config = dict(
    conditioning='class',
    cond_dim=128,
    weight_standardization=False,
    scale_shift_norm=False,
    eps=1e-08,
    grad_clip=0.5,
    steps=11300,
    lr_schedule='linear',
    warmup_steps=560,
)
Rows from block 9 of a small class-conditioned image diffusion model, named by matrix and row number. Rows with one number belong to one channel. Each number is 500 + 40 x the weight over its row's rms, rounded and kept within 0 to 999. All counts start at 0. Numbers have three digits each.
After each channel's rows are labels from the 100 images, of 14976 (inputs lightly noised), where the channel reaches its highest value: "patch colour" is the nearest of a few named colours to the mean colour under the peak. Only what is clearly more common there than usual is listed. The data: photos of plants and fungi (iNaturalist). In brackets: how many of the 100, against the usual share in percent.
# convs0: first 3x3 conv (model.decb.0.1.convs.0.weight, 64x64x3x3, each kernel summed), inputs 0-63
# convs1: second 3x3 conv (model.decb.0.1.convs.1.weight, 64x64x3x3, transposed, each kernel summed), outputs 0-63

convs0.52:524475465472431506428530471442517491497493518502514517484570413579487514487483491458523399540437515565505514537422528547501531508482503516468499456460485512438508558471591515435479488462518517
convs1.52:531472495465520538539510598501506479530548508539515492520415569562449558510530480522495542538552524507515489519576475481574435519454486495520526501522578532521472511531510480543454569473476407
patch colour: black (87 vs 5)

convs0.28:497485512520488427430490518534484473533518542490483534508478536484534566516566495473454494469384469573555501504515487471511470451545497503461521433597491593517448498442474529515530538509445513
convs1.28:505503514503508517436528499461531489406489453508457466441540492496425336452449485543455478488501487467494489546488444494466477515480474502516446477458484424501527508533491465422503490499542511
patch colour: yellow (52 vs 0.7)

convs0.12:529523488512486470414488514544483520484534492575495475559492590532518531489559494588496509484556486500505515515470533399515501451570539503521541482520521499469494420486574482534543503602513495
convs1.12:554530475497455451570536527589538512592486515405419498511495470515527519541433489549523534491485526501500530516494566486521486525495522500603546437515546520490504488548505530509488434513523556
patch colour: pink (35 vs 4.8); red (25 vs 0.1)

convs0.5:586550423502512384530477491543494502496484463465513513500521463564528507500516487509527549472460510503501531531544579503495526506475449505513529471474477547479497493515525541486535533611550617
convs1.5:479472559465484545485562517436514495462522525506437444498454524522452473481459576481516513515520457525508496444440420488490432476492488511482520493523579505416506438477490482504478420464538401
patch colour: white (33 vs 1.3); yellow (25 vs 0.7)

convs0.3:590483567498494515481503509550479499490510465526485451569476585478496493510481437505555542440512529475512590472512514438535479461611513468507494460526555522520521484544529469533493468412526453
convs1.3:452487516558602453497507514413463497460549527446478423500463513520502469465517520532549517517532522520542389489493534511520542524534489489484509528555494492532518475429478560515411557532542523
patch colour: purple (41 vs 0.1)

convs0.0:470532471475483441549564513510461488479546442460523574596552447510492503467577536513505558502515470521461539440530545488532509507439521537601540458528528492508468479521437463510526454452503526
convs1.0:511541536482458535477491477435490528403485456489425462514420496542516487510464485589500490475498555477538484476498466512497423490591503478413409527428515512478515493477489531449465535506506479
patch colour: yellow (47 vs 0.7)

convs0.37:501535510486456548498489545514562532543492468566455584535526507487499485542520532424526471531544512438407550512553513509477472481517355488504484476474497442482457527527498479505537490486455557
convs1.37:509470518558569466559525509479462490422492548453551410479502519526529472472418443560489547462491493535504485498448508494460540490471598532432552509528552561510505519446512514538509527473502450
patch colour: pink (33 vs 4.8)

convs0.38:387517527491494474463501506492488471489508511500468499482493689501503490478460565527487563510424492500475432486468529475505501506491599504517491475454508475502479475479472532506513497456490440
convs1.38:553470464541541517512498442489496555452488473480563411468527392495495518522507457515564474536507539479497578516538553507487504483478472485428467493550474507494527571516516405434549512531508543
patch colour: red (29 vs 0.1)

convs0.15:466465517538527423464517573520520521533482537487513431498462433497483520493520514459532499490507562469480525524523479468574467479623447470545533550519481444523490513486521550475521581547475413
convs1.15:533524440452478547542496506538464496418466428469466535501500539497511484513504415503543526446531454546546517436472561425463524507556489525503429487473486560536523494441479529474530419539541534
patch colour: pink (34 vs 4.8)

convs0.32:594523492561483497534517487511525498530427547491489471515518576455536535477487526418483521510503532508601483503576506480519520540467535501511502536447556529476550436478563586514449535552491524
convs1.32:515423512410484498501476520467506488461551449512428513469465469543446409533490464557495495480474465476519511473489450503462447434543498475460449463534462522467402534461505476449534463505568469
patch colour: white (33 vs 1.3)

convs0.22:453489485474462587521547482489499517485569474459520480556537461511577422484508460533562567527456508441514549551570491512442480533489472499535504483464441456517469499501481406452507523544453528
convs1.22:483538550517511567466479475504532529533543513487499568463503503518425516468521508435465500513473459417516501489548504511455509443414479513550432516466511509548504509492484434575560609526464453
patch colour: white (60 vs 1.3)

convs0.54:461528485531494490536477491484481465538438525537503514520504571531526532513386497501506467500567507479450550580523473519454512588567435512505521486507539511499487492524559623496541561525485493
convs1.54:531419520512473445511528505522526508448512477458450446488496545536491473466584516464468549521469453508511513412493527464484524455528580424478434488506473532424490480485478438453513463591518530
patch colour: pink (55 vs 4.8)

convs0.60:500476492525547487525559472507490473499510495495496524534456507567520441488334499529465470445472459531557388520559473531436480516549445551477468508480504523495466494465476466485477509530482477
convs1.60:473438451456516438468539503497484441451508510491607476473534511527528406560511519536422511517491473552490553498435496510506466538556464492527523446447505498501441507499429470558448445473503497
patch colour: pink (33 vs 4.8); black (25 vs 5)

convs0.49:423544419521425462591527483496485530462531486466503540504522475549552516525473481611514526515446489507444570475516535533525571560445553511525506511476479477506525497502546551507476492533557473
convs1.49:547453528409479527485515492510460512482475461504448425532455483507445456440541542527451459503499490461500482530516487510513411475564489429478507526478486543417483449478493486419475503588474556
patch colour: white (37 vs 1.3); pink (29 vs 4.8)

convs0.2:466520463509521444574529573487510563519536517465514483453500486568548476483628454568552508494469544489445540538587551443506481504516501489500525525475479440467479491495474538495481534506555550
convs1.2:522468538490464565435566472522502538455478449543455447546491497525433539511417526512548516533553499568527478506406433507538475543540516490510548537502528560515588531521510493485529465462479475
patch colour: white (52 vs 1.3); yellow (30 vs 0.7)

convs0.14:497482465492474435451510558499450490511565481483471454503516509491482496491469494495583452491493488466519513467413509511499538515628535520478494446466491439496476487536449451507439467441466386
convs1.14:483553439555539560552485505526485504473381521537541509487486496534512500468542489527483523499584504536494520496584579476463431474514464510553470497490527516594534498487511499546496533502578556
patch colour: green (33 vs 6.5)

convs0.39:552479483513474460446459478521484436527489548527494444502485562472526542510459469451477443521479469465516462517444520458468510477630497460526494481500513408460502507460505455454470488578414470
convs1.39:435472453472522476584462517445469533492490423515489554515563482456474415394491464450514530475447515552442512450543438492477523510482473489467501468508441499561472497552529537513559501478505495
patch colour: brown (66 vs 35)

convs0.18:559587501473541512521480492519536510498488514477513606559493523441464475483574443442524562473505468528418493532515459479551491495437612504518539583502544515509514488557514488503515504518517494
convs1.18:475421519499451515495524536509482514445586513518493530452541531528542501529505555555423532573491573558526477547497551578514532540487432549480508526476500545458472522515571469442555499497533479
patch colour: green (50 vs 6.5)

convs0.11:645571519531464407488521522474498518513534480459512484444541508504482506508523483524559456448461478483538525486506508432556492509541461528527515450490471500556532511555471479508437499563497416
convs1.11:416445490467562563573510549529492457454495461520456536513435493552496480451455529509461519520544500520500529472536539510419464441568519481481462471463557475515461451417462505502489495453555531
patch colour: green (25 vs 6.5)