From a checkpoint of a small class-conditioned image diffusion model: 45211 training examples.
Rows from block 2 of a small class-conditioned image diffusion model, named by matrix and row number. Rows with one number belong to one channel. Each number is 500 + 50 x the weight over its row's rms, rounded and kept within 0 to 999. All counts start at 0. Numbers have three digits each.
After each channel's rows are labels from the 100 images, of 14976 (inputs lightly noised), where the channel reaches its highest value: "place" is the part of the image that holds the peak. Only what is clearly more common there than usual is listed. The data: photos of plants and fungi (iNaturalist). In brackets: how many of the 100.
# convs0: first 3x3 conv (model.enc.1.0.convs.0.weight, 64x64x3x3, each kernel summed), inputs 0-63
# convs1: second 3x3 conv (model.enc.1.0.convs.1.weight, 64x64x3x3, transposed, each kernel summed), outputs 0-63

convs0.24:415484454483472521432504473498460503556491474558481507502524454588492541562485496492527521621531500514469376544502493559434476437571452480506481527525445492557506491329546568485561482577453424
convs1.24:513576464602466485466551576463574594534498508542441604477509621425476502488496608492471474442481470448497496472450505568505557469437534553415499565553513489514517551512505556451568480545523571
place: bottom right (26)

convs0.31:549524476529520487551513566415490575535481493513522522426515524502375691487525463556472436488476552468557516544521484558546454460477588518463565561506517458499426528501427542475481469583492463
convs1.31:465484467457540495471580433582545505484495597530477554510456536438452453570454564459574557548584486536433487480464432446428567528569482493517501423562407506585490528560420496447469512437533515
place: centre (32)

convs0.42:469482445572431442385516498536455544508463391485585547501540463488410487535496533527523558491427457583406473478490425481517553516493492561487577508486441570501440496424497458534494512438430595
convs1.42:554518470547509503461478489514528450514449453513529540508461540452475442436459494403542580543535467479478423385464558504522674364472454486494412445515547501493469513455479511485568488526444524
place: bottom left (58)

convs0.25:504534528508496459525492507570504514498564569456515562427483465414512474492408467502376583453508435476606527541457470516436583563460535484523542540462423361478541529491477479553541495525580473
convs1.25:545443503463497528442523517504526509456427440510468444481421476554516491515505465468457472552469548436421484527491524463422579553447473472408370448416379534528415441486529482409477557477509541
place: centre (52)

convs0.7:463620441537507426539416528601450502456459482518445477578554475464526571462492518534509583443548538505584484480517450491555494610494473570503551514431490419551517421507443504501522585493457448
convs1.7:489372557466539452517606479493525494542546430402527580435587441493451495525554485444492472537467491505430489489478499484473545528414548374428474483540562488456563434506473443500480491534438549
place: centre (50)

convs0.52:507530514508572493439542489466494481485447398515480477461481492482364419503543472446473436431492474476514496389481515475329489337464504446506534493472543512529501530490511505435492512534451493
convs1.52:407495518529411567491407431539482543511419511471471522533460427396477556429433490519464478503482540460394537518532526568579434461609469563498441532530482459526412485516472463526518460454534468
place: bottom right (33)

convs0.53:519503532512464535492516466517462499410573600457506452508463443549622401522530409480541580528457471450442500524485487558486416438483552468465543528535539442445525469544499515396556553448596531
convs1.53:458507520454522536557420503409504439572507417519446553540618503531417570464458498442476474379544524484417459450444539458498545413533386490457501485533477492475510501471481507516437463482415480
place: centre (43)

convs0.54:535531511491519497479520526486468542555538501496487502545574545459525476424542411420490493381515456483524463449517469507408428304549469476440562473542490474550569425552487498449446511459472521
convs1.54:350464552541535562555400442481501459468532460487527511494427531512533499524457513550518477521470567440399532478442581489507399468457555559551477576495540446444411529497484469481570517565505448
place: centre (45)

convs0.49:573521493473506440444483376488511480488426418458444455537503543488378541467509382422441527537525488492441489416547478474437420438508457432480437515550450510515552511524549563441458478491521557
convs1.49:373486532518499544528485497587486536544482495465524499502530449503504505517414529626442459437488519417493567512468577568542445544528490565468496580519586523539451426506484466639507555470504440
place: top left (44)

convs0.30:522514434466488557663469427493552573497381360515508429460454485460416483544592523465510524452443482503499432549501523498482472516487468516574562484510494558522463486459462460470550484476457552
convs1.30:516517437477457478497564519482511546465517464527525492574577555546468533439406581500558432573517602500502487444508462532529554521546522538522497565374515507386526558599480558533498514604543507
place: top left (26)

convs0.12:433453454497541492410430452506432491467445441456406474420554457457431425504433428402537463481528506595483567506470407475424502423485488497529582533546500524527510506548426506441547470497467504
convs1.12:397506411455495567466536549471487483490441572593424484505500491497457559465496506498452523497488459467484525496525580492561446571524473449401461493404373478488477496444613516529451560483411511
place: bottom left (59)

convs0.0:505502471494460615594501387486489509524439451536506451445468461512407555542457590441405540558493466535504538568469513448493431437465452441459526494435449472497443438571458552543516451442451506
convs1.0:484499471608522518426548471540506439516529570474546579520532457536500453560464466547495490502477530543440472440487473302509569449510537571565568481533531418440478487560520530480575449503504465
place: top left (43); top right (26)

convs0.35:534480486478493476473500487582492498503480571450534530467486511544507662472430503522461534517461513464480540522518476515460470644490524458508473499436455463496571450498625473605457645537498473
convs1.35:428426523516515563410419459530511456458498469500492490449369501498510433508528452493404506455459527448446401500498499460527472417416490549511438435564428518517498517419441502380486454484521512
place: centre (55)

convs0.61:461478416514534510548505365486515486513494463540481461424486550574436434485449539486484463519506435491473543474404440516432436421471471547436485535546489403500449484440561523399556402493486563
convs1.61:389505429497534472604536544518505537571525493459447484469493456567492497459458483522468499536552545492466500565513551579542548608555466458422435530496519494503506503530617462639508529532518400
place: top left (83)

convs0.21:530500477556513499427494543466471471434430486559568521500510575562515515525510592563484581512534417449565515521462385464522402436567523519497458437501474451578560482630526494492431443480525527
convs1.21:543538593425504461371558476568559495451472430484447456470555492478553490481498452452522509600559524585508449527570594515474605532377481487452549497531516519465477529435470462461480464506504489
place: top left (31)