From a checkpoint of a small class-conditioned image diffusion model.
Model: 1.76M parameters, 64-pixel images, arch unet, activation silu.
Training: soap at rate 0.0047, batches of 64.
Data: trained on photos of plants and fungi (iNaturalist), 45211 training examples, 16.0 epochs.
Rows from block 8 of a small class-conditioned image diffusion model, named by matrix and row number. Rows with one number belong to one channel. Each number is 500 + 50 x the weight over its row's rms, rounded and kept within 0 to 999. All counts start at 0. Numbers have three digits each.
After each channel's rows are labels from the 100 images, of 14976 (inputs lightly noised), where the channel reaches its highest value: "colour at peak" is the nearest of a few named colours to the mean colour under the peak. Only what is clearly more common there than usual is listed. The data: photos of plants and fungi (iNaturalist).
# convs0: first 3x3 conv (model.decb.0.0.convs.0.weight, 64x128x3x3, each kernel summed), inputs 0-127
# convs1: second 3x3 conv (model.decb.0.0.convs.1.weight, 64x64x3x3, transposed, each kernel summed), outputs 0-63

convs0.56:534533516490523515449499509590546484478480490514472528501474546493533499463487477493488357507472502453540574469532555459531454524561354550505489522501572548531505499492492509512524509531449461518530508560574494569522534509524490525386428421407522460532459546473400630412451555459564554518428543473421514427461494471523471535524497419517514536513464537539426663503543571420467525633483
convs1.56:535483547491530448450486492422504467425460543479475492418434464402469481521536461516596458499476439433461470543453402420513481417588516474413497455492390427389507487493521466457478482473526455
colour at peak: yellow

convs0.63:413499472488487529458491525509483503489460495502474516506358489482545508515503494459493490494512500510510525532492519545500494480535442503498472516496518492580508527518522495498509473499496588476500432545509479463443533479463476439341514532561438451471556481300453499414474526495319494478396514454468508595434508369456571521521499541523470500605430520512524592480533550510465478356513
convs1.63:513495510497475384566498552497464446447440493475521479545508505550456543470484490452577497505540490542507477633425495504565459437551493490433497425495507506445586656472511461537385487425499526
colour at peak: green

convs0.62:564524473440424548537484453520453507444427434545452515557511436480527506522473483481441549517479480477521440488483421517484426547522416453529580513514606467535546455487521472532555472521564448567569403523525471436499507464438533520483571486531467483513465433473471499399516428568521632368468447388425431443567500435418556518489459568526532556546494525457500567379544481493526484566502
convs1.62:547597551440563541451481534406494413478523413455471450433489526426523560453489501472500495452573448553486522534440520502454494472499443503502576414522410469532479598417559462483532517434583513
colour at peak: green

convs0.18:414529477524537514453506497483554524441478485474558537536408495479520435398491494472515559509380512558561549545569562444514618513488407498517411552509576535532455514513599539509546527403547625457482473493432541405450548522517461496520513476537519454456487440543489500524506572455497401504637514507585427537479586501467447574518517552539517479450477491524555470527580516575479450513571
convs1.18:630436528500576574533566546480502519460516450562486507533538523583470539511525479542441565513588548498565494601487535570561532562567507516498518527552521527618568578508472533442530504536547560
colour at peak: green

convs0.15:484549511512478511605517529461470537569563530431514465487515549521570448427486468621479566462536507463466379526484479452486467465479576514449491462494548463690516437504498449464487577512582546489524575439541528490513457407491507455569457550481487456487475548418488462493510466486485527494508576476522517433502550472578463374559471499605583489465487540516599464547546489588483542467419
convs1.15:485576542547506532547495475552560509508563463493554571531470475444603507557393477488499482334542523438601425472487530483468507462432462493529571557550543550502492466500462484553580455498553463
colour at peak: white

convs0.53:436536455501467486451508537506504471531516475443494463495521506525526530490518484522513427498532515565533553459515435547510493466487490486466428530535526452511490513477512488486521532506496501500564512533580491538503561546501503476535546519492584518503424438488517502502480573577521471412452498544329521462434443513570451520489533555491471494501511511644518591247572557438522514499681
convs1.53:463585488435487516480596552461490406450494547550490386611420477450460460432427493472559544507482490455430498491421421486549439447520516520461541452487512532434456520479502445395483450477478521
colour at peak: black

convs0.32:559524413475466514429483489512468500486488469494470479488494492487469455458509495458503418489507503507493482492492540506508421589519442499473491490486479518448508492533478495496527499523553522430522519490447497565506458480531482483527428474489549559499530511531503462491504571447435450536415480553473538465451528488495421417519530563283486537466523484447480430399488201517415463476514
convs1.32:504508486535463489407561552501498458476466528496494506645521415518521498499440540564362567483420416516518480534475436529558455542507498516458543640458467490503507482550423489426463469531459530
colour at peak: grey

convs0.21:456535547522472509483499486475476561537462508573469491530474519488459508425493489413516429495540500468523552593520568544519525553511519552502539520492599501588475498493463480545520491472595581455523475510451470435502406534521419464476422435527443474423475426518429544485451499541462537554482560528572427312462558495604405611495525490500485454505429472618523478392563506508512448495450
convs1.21:536417528473514483388539521474476634459403497449477516514554540425465423473513449492401562390532501479508484483473462507503528458556513475591480584492547492533501556475454517392513490548434512
colour at peak: brown

convs0.35:528477533507536462530467535520504474593552505510466482499553543471504480471502530410521434499456481457547480459452579475490494488546439510496525470544480519488517514603539462486503566489503572530512529565551466639521399603503457435598478480497507444494486362552511393483537373470460564533490489576496559489458520536492637554485526563461470469476458625477511470541591506506464482377422
convs1.35:530454495506509488478587534500406584525487560513491505514535409558464522504504583495449436479468540497448461471459497524542486495358497388510523554392606529451546432520458510497601459491457525
colour at peak: black

convs0.25:474548454488476470572551523468438503451487467588519473461460491503484484445507491444569479474501487514536531557497531454516450515494436534492512511520484549567475590493536442502540493533451575390501473435468451458527493508563489528582404446488499527448499519402427495450479490472405442460420389496588520482427519491569486673534485548530476458598478582528600437472536587490442482363516
convs1.25:491440488476499597557531491428467537413426399440501436498532555501553397501550411457498590559462561556473510447548490502479474522456514493492483406456543489532562440439390505462438512490474514
colour at peak: brown

convs0.34:501499452463466508404488497524475495465505483514467470463480487456468473473500483470496451472479508490446517497453449477474378408516467497492494536502531494394514499460475501513474457509437458514341493417480477532502465479408461444535394391555477556551493630560577520438424486468551526421538504554481483558447466498580472429465497500428327491501552562505464447460491523594516422610484
convs1.34:545501470497531607555524631540520503510560540562537558514533542540550541572591563530503512574518534514519543541521523533550497537513570526551557478489549536515500616597551569576502583534540546
colour at peak: pink

convs0.60:555486528499432526469484432474508545474483456500462539486497564510524463524513484491479499495510509541505472506452460520493435461514480438459455480449544446472521482455440497472413505455477434539531462493501527566454483459523500528620447521501442502505515371727565460503492487370388451478525453512445492499498526366415514418520526515532496523410456482483538523420555509492570500650443
convs1.60:432449512501457478457438403511464576466487535508617412544478520427578543562566516453558420451501481520503445502474548465474454575490469392537493495489516514522499587373548549522490546519535472
colour at peak: green

convs0.49:540507556460496483546492457468413464511541475522584454524481592499619507485522485638485528485555496527531476552514510530491576544500583496562489521533554502607526540532564519545558455509500495412527560512539551581486481504519582501437535450529554440475528519454535463446513449373403355506531503496475569508528576525510539533503530566655516445557506432464517514488559522591566478531448
convs1.49:633537560456517452535439515529484509491382537478529494609370453531538500540504511539619472513608460601484469530513490488474458533561493496537452530501557460567565488442498464530508493498488477
colour at peak: green

convs0.33:483588496490456555552501501514490479476455485480444496501481514522487478465502507576476531505447518496499532511529590507482504498510436450521497554513585530479527448526544516534502545553550504436428495445475415474577524546515508552401492508474567458539533554387529530538539585405463439475350510606455561379468432457462540512472418428519476548502496513470447460398523463406460504684456
convs1.33:494500517551451443484462520603543432495449466446541515522426508388477377481435479440488457493462471482476574470498477481507490399422525570471453550423442407524439533596529515536475480528562517
colour at peak: grey

convs0.0:471517479468455532501488508482518572480513490491491462473323422504482509534506501447486427510491521526532504422515450485467522446509512499469503472512511495529519519542538467500519578525452453430472515452455496583475492487507600526547645587499459448575603538536575530524495513569458576493435428385462551432492510515441428501536563493345494507516532408464482515411438357481505455555520
convs1.0:433503408423589475530448580435423490491488451456537545500474444521507494562537532559577517432553396525521541507471470468525574497496572548450555516462467416452508501471457516391554469489423436
colour at peak: white

convs0.28:491532430481514558588473473509495592545449512513503505484492524508541498507507493374521502505490506542512497523547574490517472507519551510494532566506538530470511422451515511514468492531581559443467402462530554533547472560496483497493502458541545505509470558482519667486390603513608483483487539499647357567503606537493425495505476477523514459555546535459616458518539451535479496595619
convs1.28:629381526447525482546618520452507490480469483556527570529387490555481443470479465548535549542509560456515473526492466482487499482533509529497406445435410467512435450462456471459529412471438452
colour at peak: orange; red

convs0.4:521494494501547450480473616512500585508558470549542532482462449506508484451522471407540537520555516524523439441529567432465586585501592557494570550499543526414494490520501480464512528499455584502478562456445515459497536561446614503486600466559561441483494615404445483530514440553467563489559533542510548447492517489522458521463483384529521416526469516446592599392525474535467510547611
convs1.4:587566556407470465545535535513468487504515543475399554561438559535500457563557633576512504516483438338565520424470457497530469495559474536478509543462534497542506492557547479496543468517498514
colour at peak: black

convs0.52:478511426540513526553497509483503574524456525509473523504471503442532476509487495436487451499498492546517547491481465542550484552490542490503502507517522498565477501567577450537486481475604520394507528454533579519559419480529397378425384477521455482576439470570536475490456605568477570464502441390510587420496582429493549509484419470540536468590537488581587530408589422523525562493415
convs1.52:471501538524506529537479488507582605477490590496426488548505477447541494502521473526614532455459362458477482487504522408460521515461529524592447471558445462570399528446478457595491495517508593
colour at peak: green

convs0.58:486500507493497503488492503500492501528486481504500507518419519478549498508493491462482511486522494498483516488487466471491462414513479485514511516493522496463522513468474491488490517499474494480538489484563450454445512306507422384486401540555474480461499490435373475480488444479459458466382556418425534290401491543526617524400517495528514543596390483465520515453552500559467373525439
convs1.58:420487373499485385448459476473541530428469490478482488471468497378495444497476491530498584523541536512545542442582490472419514474565492543480542514526523423550523389543490478485599447584512511
colour at peak: brown

convs0.38:487481624492473535482493573497467465494599516512469504504439469510472528522512497448541438501515516551510502513538517471494579450529640483479529487519462501583499577562511506474426523508548593618439521509555530537464478566502511516548493475473571500513507464423445545491507524512578468571523620565532416490418514483531391560485590523423480427488503501443475653388542497589415493512540
convs1.38:546493531474561531529517606489425483494517569535464582519501513576475535531431483554495561481475567484589564485498519488592420563520460508476602608524510547485467538579442480570604443465500498
colour at peak: white

convs0.27:554526449482501517563505494528490538501484490504526525461577529478493447541509492463521498464523486531479519469475510464544402497504486526519518496458527478575498554458445486487461473484568577502565430433414529434563451467449483470507517415543526577496496508494371452520438413450603501553455530543622454572630539590374377480519478465479477484390454570499484397482556430516507540557410
convs1.27:552424620463466463474553481472526543585469509528482547492592482561533452519500524550452507523529530440467505533422482597536469399519588539453456519546407461464513537465520540514431583485395471
colour at peak: brown

convs0.54:589470471474491537457524554507464427475495529529603552553523502520497513529473488380504455508510489438501534493495616430510359543526450524472523487501447561541488423516488524519454493522534565390555526492487454524504503518496552541501579464468468498498574411589459432497426501396377351440457500494452520483511447483482468410546441557587491496514505540397489603467524514509480436510449
convs1.54:527521434448459482467375453498550567488565425583462458580555451477368492488512481419556390527494419505473440556510495508491450496467438408541538471514421483536481478499487490532445477504550519
colour at peak: green

convs0.42:496498484481389434349483468528484479480480480477492445521453517489513497486533484436472320501515510464507499478522527504511454429517392486492508511495497528502521513464425489496509554541440454524447427595419449511447450565520440505520503540485599501536461451605506456471562523413538456500457559554521474471483448386387479461391427430497473493557479583578551422524541466475474421493532
convs1.42:489519519540514601551544561524505496494587550564568565531516531543515490540498550532541542548463530489501544561528561504559576575489536509530590536499525526506534539604560577613492633529559536
colour at peak: pink; white

convs0.5:464507549517542481480547552495561623499429442511540573549494511466476521538493538527532520493459512426556469465533410425525423504473476488539530489528392401573489444556458532558498588473433566611437535520532450453508551470463537520524468491543480451479425565506539589516479471564550543480566551418482459607532559550433497466475560535492549444521539571511570593598532548532420447553566
convs1.5:599535573459495452491511537442470482452563442442454435488407593507499530455567469558531472520561416509555496536454473476559501526561496412450488609530535515508483471494457416375508497440528464
colour at peak: red