Weights of a small class-conditioned image diffusion model: 45211 training examples.
Rows from block 8, named by matrix and row number. Rows with one number belong to one channel. Each number is 128 + 24 x the weight over its row's rms, rounded and kept within 0 to 255. All counts start at 0. Numbers have three digits each. After the name is the row's rms in percent of the matrix's.
# convs0: first 3x3 conv (model.decb.0.0.convs.0.weight, 64x128x3x3), inputs 30-39, a 3x3 kernel for each
# convs1: second 3x3 conv (model.decb.0.0.convs.1.weight, 64x64x3x3, transposed), outputs 30-39, a 3x3 kernel for each
convs0.35 101:125112121122132119131153135161081144119115108130110118115115136128144123110111143103091130149112123113176090129140170126118126148132134128096154124108139136124114119146125125092127124080153113098113129116105122165119170073133126149118123187191131104119128095130118154137
convs1.35 109:119136109163113117118123127150134127183062081128127120124176124157140131156090106134148122117120140127130110121132128130120100117097140118110117117136141097142124138197133099101111134080122094143123161134099136086123157123111133144104133129115148078146112146146139135132
convs0.36 088:131131131131114097141144126122160085099111110141106116142121123125131125133129154128132103118151113179142113139136120124122106156138131150144115081101121147098137149143096163111137125125115132149138112107138120142136119094156065107090184174164161063135080129067129164135
convs1.36 095:127149110124144138109119115077152119084143067108133106106150146124095180127149170093103125111140130147139131162111121133133133097129123133166126103093101138152156115120124116115126132137070087114128148166101102144123121098142102152122159122113137166122175113127103139152
convs0.37 109:133136115120142137124153120115124130185085105140096092117110137113133118149123120141130131123105115154113194127135121122145145141123137170106142195093096107146106139086133115132115120156144141131138138133142126123142174113106072137190130167135079172156126102149132128109
convs1.37 089:150124127120206127116136140130131166098187072108096123098160127146102143142173114134141151129142127143110125147117108114138130131150162157116129128255117141119155119135138160102160129129121160136157127100142131111141129110143147110146123124118135139101161127133140154153
convs0.38 098:107115156136103126124148137144138085141119130154157104177112134091126161138109124132158180154111123127124109140100148130124132138121132141160115123131081145116142137133135171132157074119111105150133138138141122132141154175082089129154156079155129141176096076132107134124
convs1.38 076:148147098142118133104115125113139118110098157131124133122133130158149149114147126117120136128180078158104112149152113145158117127143150135118131138156161120138130100116124108200131138142075127107117146131144126126125119153135107131172100132124096152134111135128129135117
convs0.39 098:139123129111120119112103140109107127138121106136159176135146130103136137109124145136098133131110094101098130141139138123114118141126139139116137111112144133128107124133127110124118132108152139144144119100107130112135184117137124154132128102123113150136128098151110140123
convs1.39 110:112144114118174149145155129091160134150102115100133113132144128189128139106181132109117126160139177124143132116130162150129149136138134115135121094172139176094122113107121122054103145113115129088095146134108108186131144119133153139133127152120155120124135172100123133128
convs0.40 106:143126116111113125107115123164150139127093118124143125109116127131139133133134132137130129106103141128141176131136118115107119127103131109137092119129126145123160153139139115118123140118132107139137132137120118120121182098110085119116119149151172120132135132124116099119
convs1.40 104:157118150117100135123131128144141154159154107110102135100139128116096171172147141100131138165116133112129151141115154164151140143148116128168110144114112130118133131123145159149178162144145114093162078091118146099103134094118159168141119119108126141115105157124116109133
convs0.41 093:120138112127114127119125168128097173136140105143113088142143122131129139138105128131139157126110142147113126112112143112158131140129123102116145117156125173101154097125178143116067143101165160147150116144114139154113157102094119119147102127148124152124086127124164150139
convs1.41 095:157089175116122143169135098100079116069076143145145115130104109148155089120133136132135127153121134162128117144127142106141135120127160146130147146137127094133118091158139119090087136157156113115104101152125123090124112128090120135085091154135155098148123175123127113140
convs0.42 109:144136123117145108138116126111143112133135139144134120130113126128124149114130150096146117145121116121109134136126138128130111137115141105175118144097165094086167131132144139108124114075155116129134144129127135126141092119176148169057126103195144139117137106119169092135
convs1.42 076:095120141152177156136134128150119099123133089124122126132147124131127172120140113121139154097114163091133122120113128129239119110067128149133136110161149123142127163113131149214110106125151122129127143106148141149137127161147147141136146115141141143121125128118110130145
convs0.43 106:152118126117124124143118145141121100114160101155144103121139148155102092111129161139157134159148116106087111127125127124130129129144123160162141081139100070145168111131186146102103106108127116146122148121136130129145091134155118118139099148153151156162102105152127158129
convs1.43 076:127139099128089129147122136122187112167112158113142129123146113155154156127116109100140128121161123131123125119085124148177113141126157154115134126074131146132145116106124144092123131110110100107130121242093128146116115150130150214148120150108135148118139098131126144143
convs0.44 113:124120114138134123120149121118125109111109132139085154136104140147115111162118125122126161130118125110092128143109126131125174133110119134130095104151127107179152124147133128092127125127136138121142122123115124137135143115149106126185148136127145129135097115122166128158
convs1.44 130:133134124083117164120105188138132088099142158162104145112115106146165132108128152113140116118142132118112122145134147126075132122118123123120129116114145105189122126166129137123143102102121152118123130134125135089117128101124156117150125099130120145128092146121127125126
convs0.45 085:137129127114129154120126124114125164138098100104108135113132124165120123152119115121112188146113136169105133110159135166136116114125146095144111157149128102136165128121137097083121112094127149118098093139168139150145133141115172158112098121116135092151167071107172102157
convs1.45 087:097103114140136132134140138116122104111147138118098104141152094146159107144156102130099144124130090156164109154131136130098151144097131156091126148129109145141145122160101165106132125131135117153112133156125144127154121136089122138136095136145096120082155147114165192109
convs0.46 094:146109156117122115144123125072111199128144167090144194158114106138130117122168107082099105135085147135077176105082151115152138170132157111078118101131106129152115141112165081117135114097137130134157117139153131144116150146165071158094120094184133079141122120140152135104
convs1.46 087:126149117147157117153128120094096112072130142100112062120122131135136140162107118114172153116085104127122110108154106137117099142139126183080148156112135134126134122125180092143166123103140099073177153093129164139133102147112085153144117116132158128138134110119106130145
convs0.47 099:126104118125148137141123156137107113136103112176077127107145129118131153087127133148143160119134132129152144116139144136115128140132136130135138116132159080119125163128107133070096107112153135131134135117107127123139153040155130100162119068151141139174109090119134110113
convs1.47 094:123103149107093123117135146159088128146099124128096114116154127109140136101149101127189112145168130131129112134074158149124155169107129141183129142133132146096138123118135107112147134140110112133128100139119133151144126106112136156119121096123159091136093152153139127110
convs0.48 067:160125123140139119098134114119163149126145136133074150112132144137115126124138123129154116121097123139104085105146122158135126108127123127111118114136159139138121109121153134125131120147134147143114135111127144112134144169137145131122081124147145147126177081108168140151
convs1.48 097:174145102114177155123132131082137120130180123121115125135086089135147099101124116083120080118136084099130119126135121151136162080151106151175113110117176143167121099109100156117102109102094145138159141153102115085112154115147119079119136137119134139117134144115120144102
convs0.49 098:145105152113116126106138128143125098132193118144120160124129133145113113131106152093127137110149138144164128128149135145131136108140127088116125116153160165090103176154143131127095144125132120136127132142127115151124126156154141105087173111113148145146153155083103132132
convs1.49 090:145106123159134122087134158125175150133154132162134129118130120106132112109132140158141127186161135125127124125072136080097160128179151134119117133151132113093120118127136144142152146121106145157130149145107103098135145133124144129104151100110134173152106079135090144122
convs0.50 103:112135126125113098147141128135134127139116090194089120133128122143137139105122162118102145137125098139140144103137127101129125156144127120103150170135137141165108133154127127151098090136147123145129115128122137164115139091170133141112135177163138149099138137138155156136
convs1.50 096:136162160104105114116153132131138153104037134167114193115092116101162110122137134105148144133133158143167145130141122105157115134132114130125156140137122157130152154142131112155121104117143136108102102111123142158119140151096076106093113121148141136106144138121148141140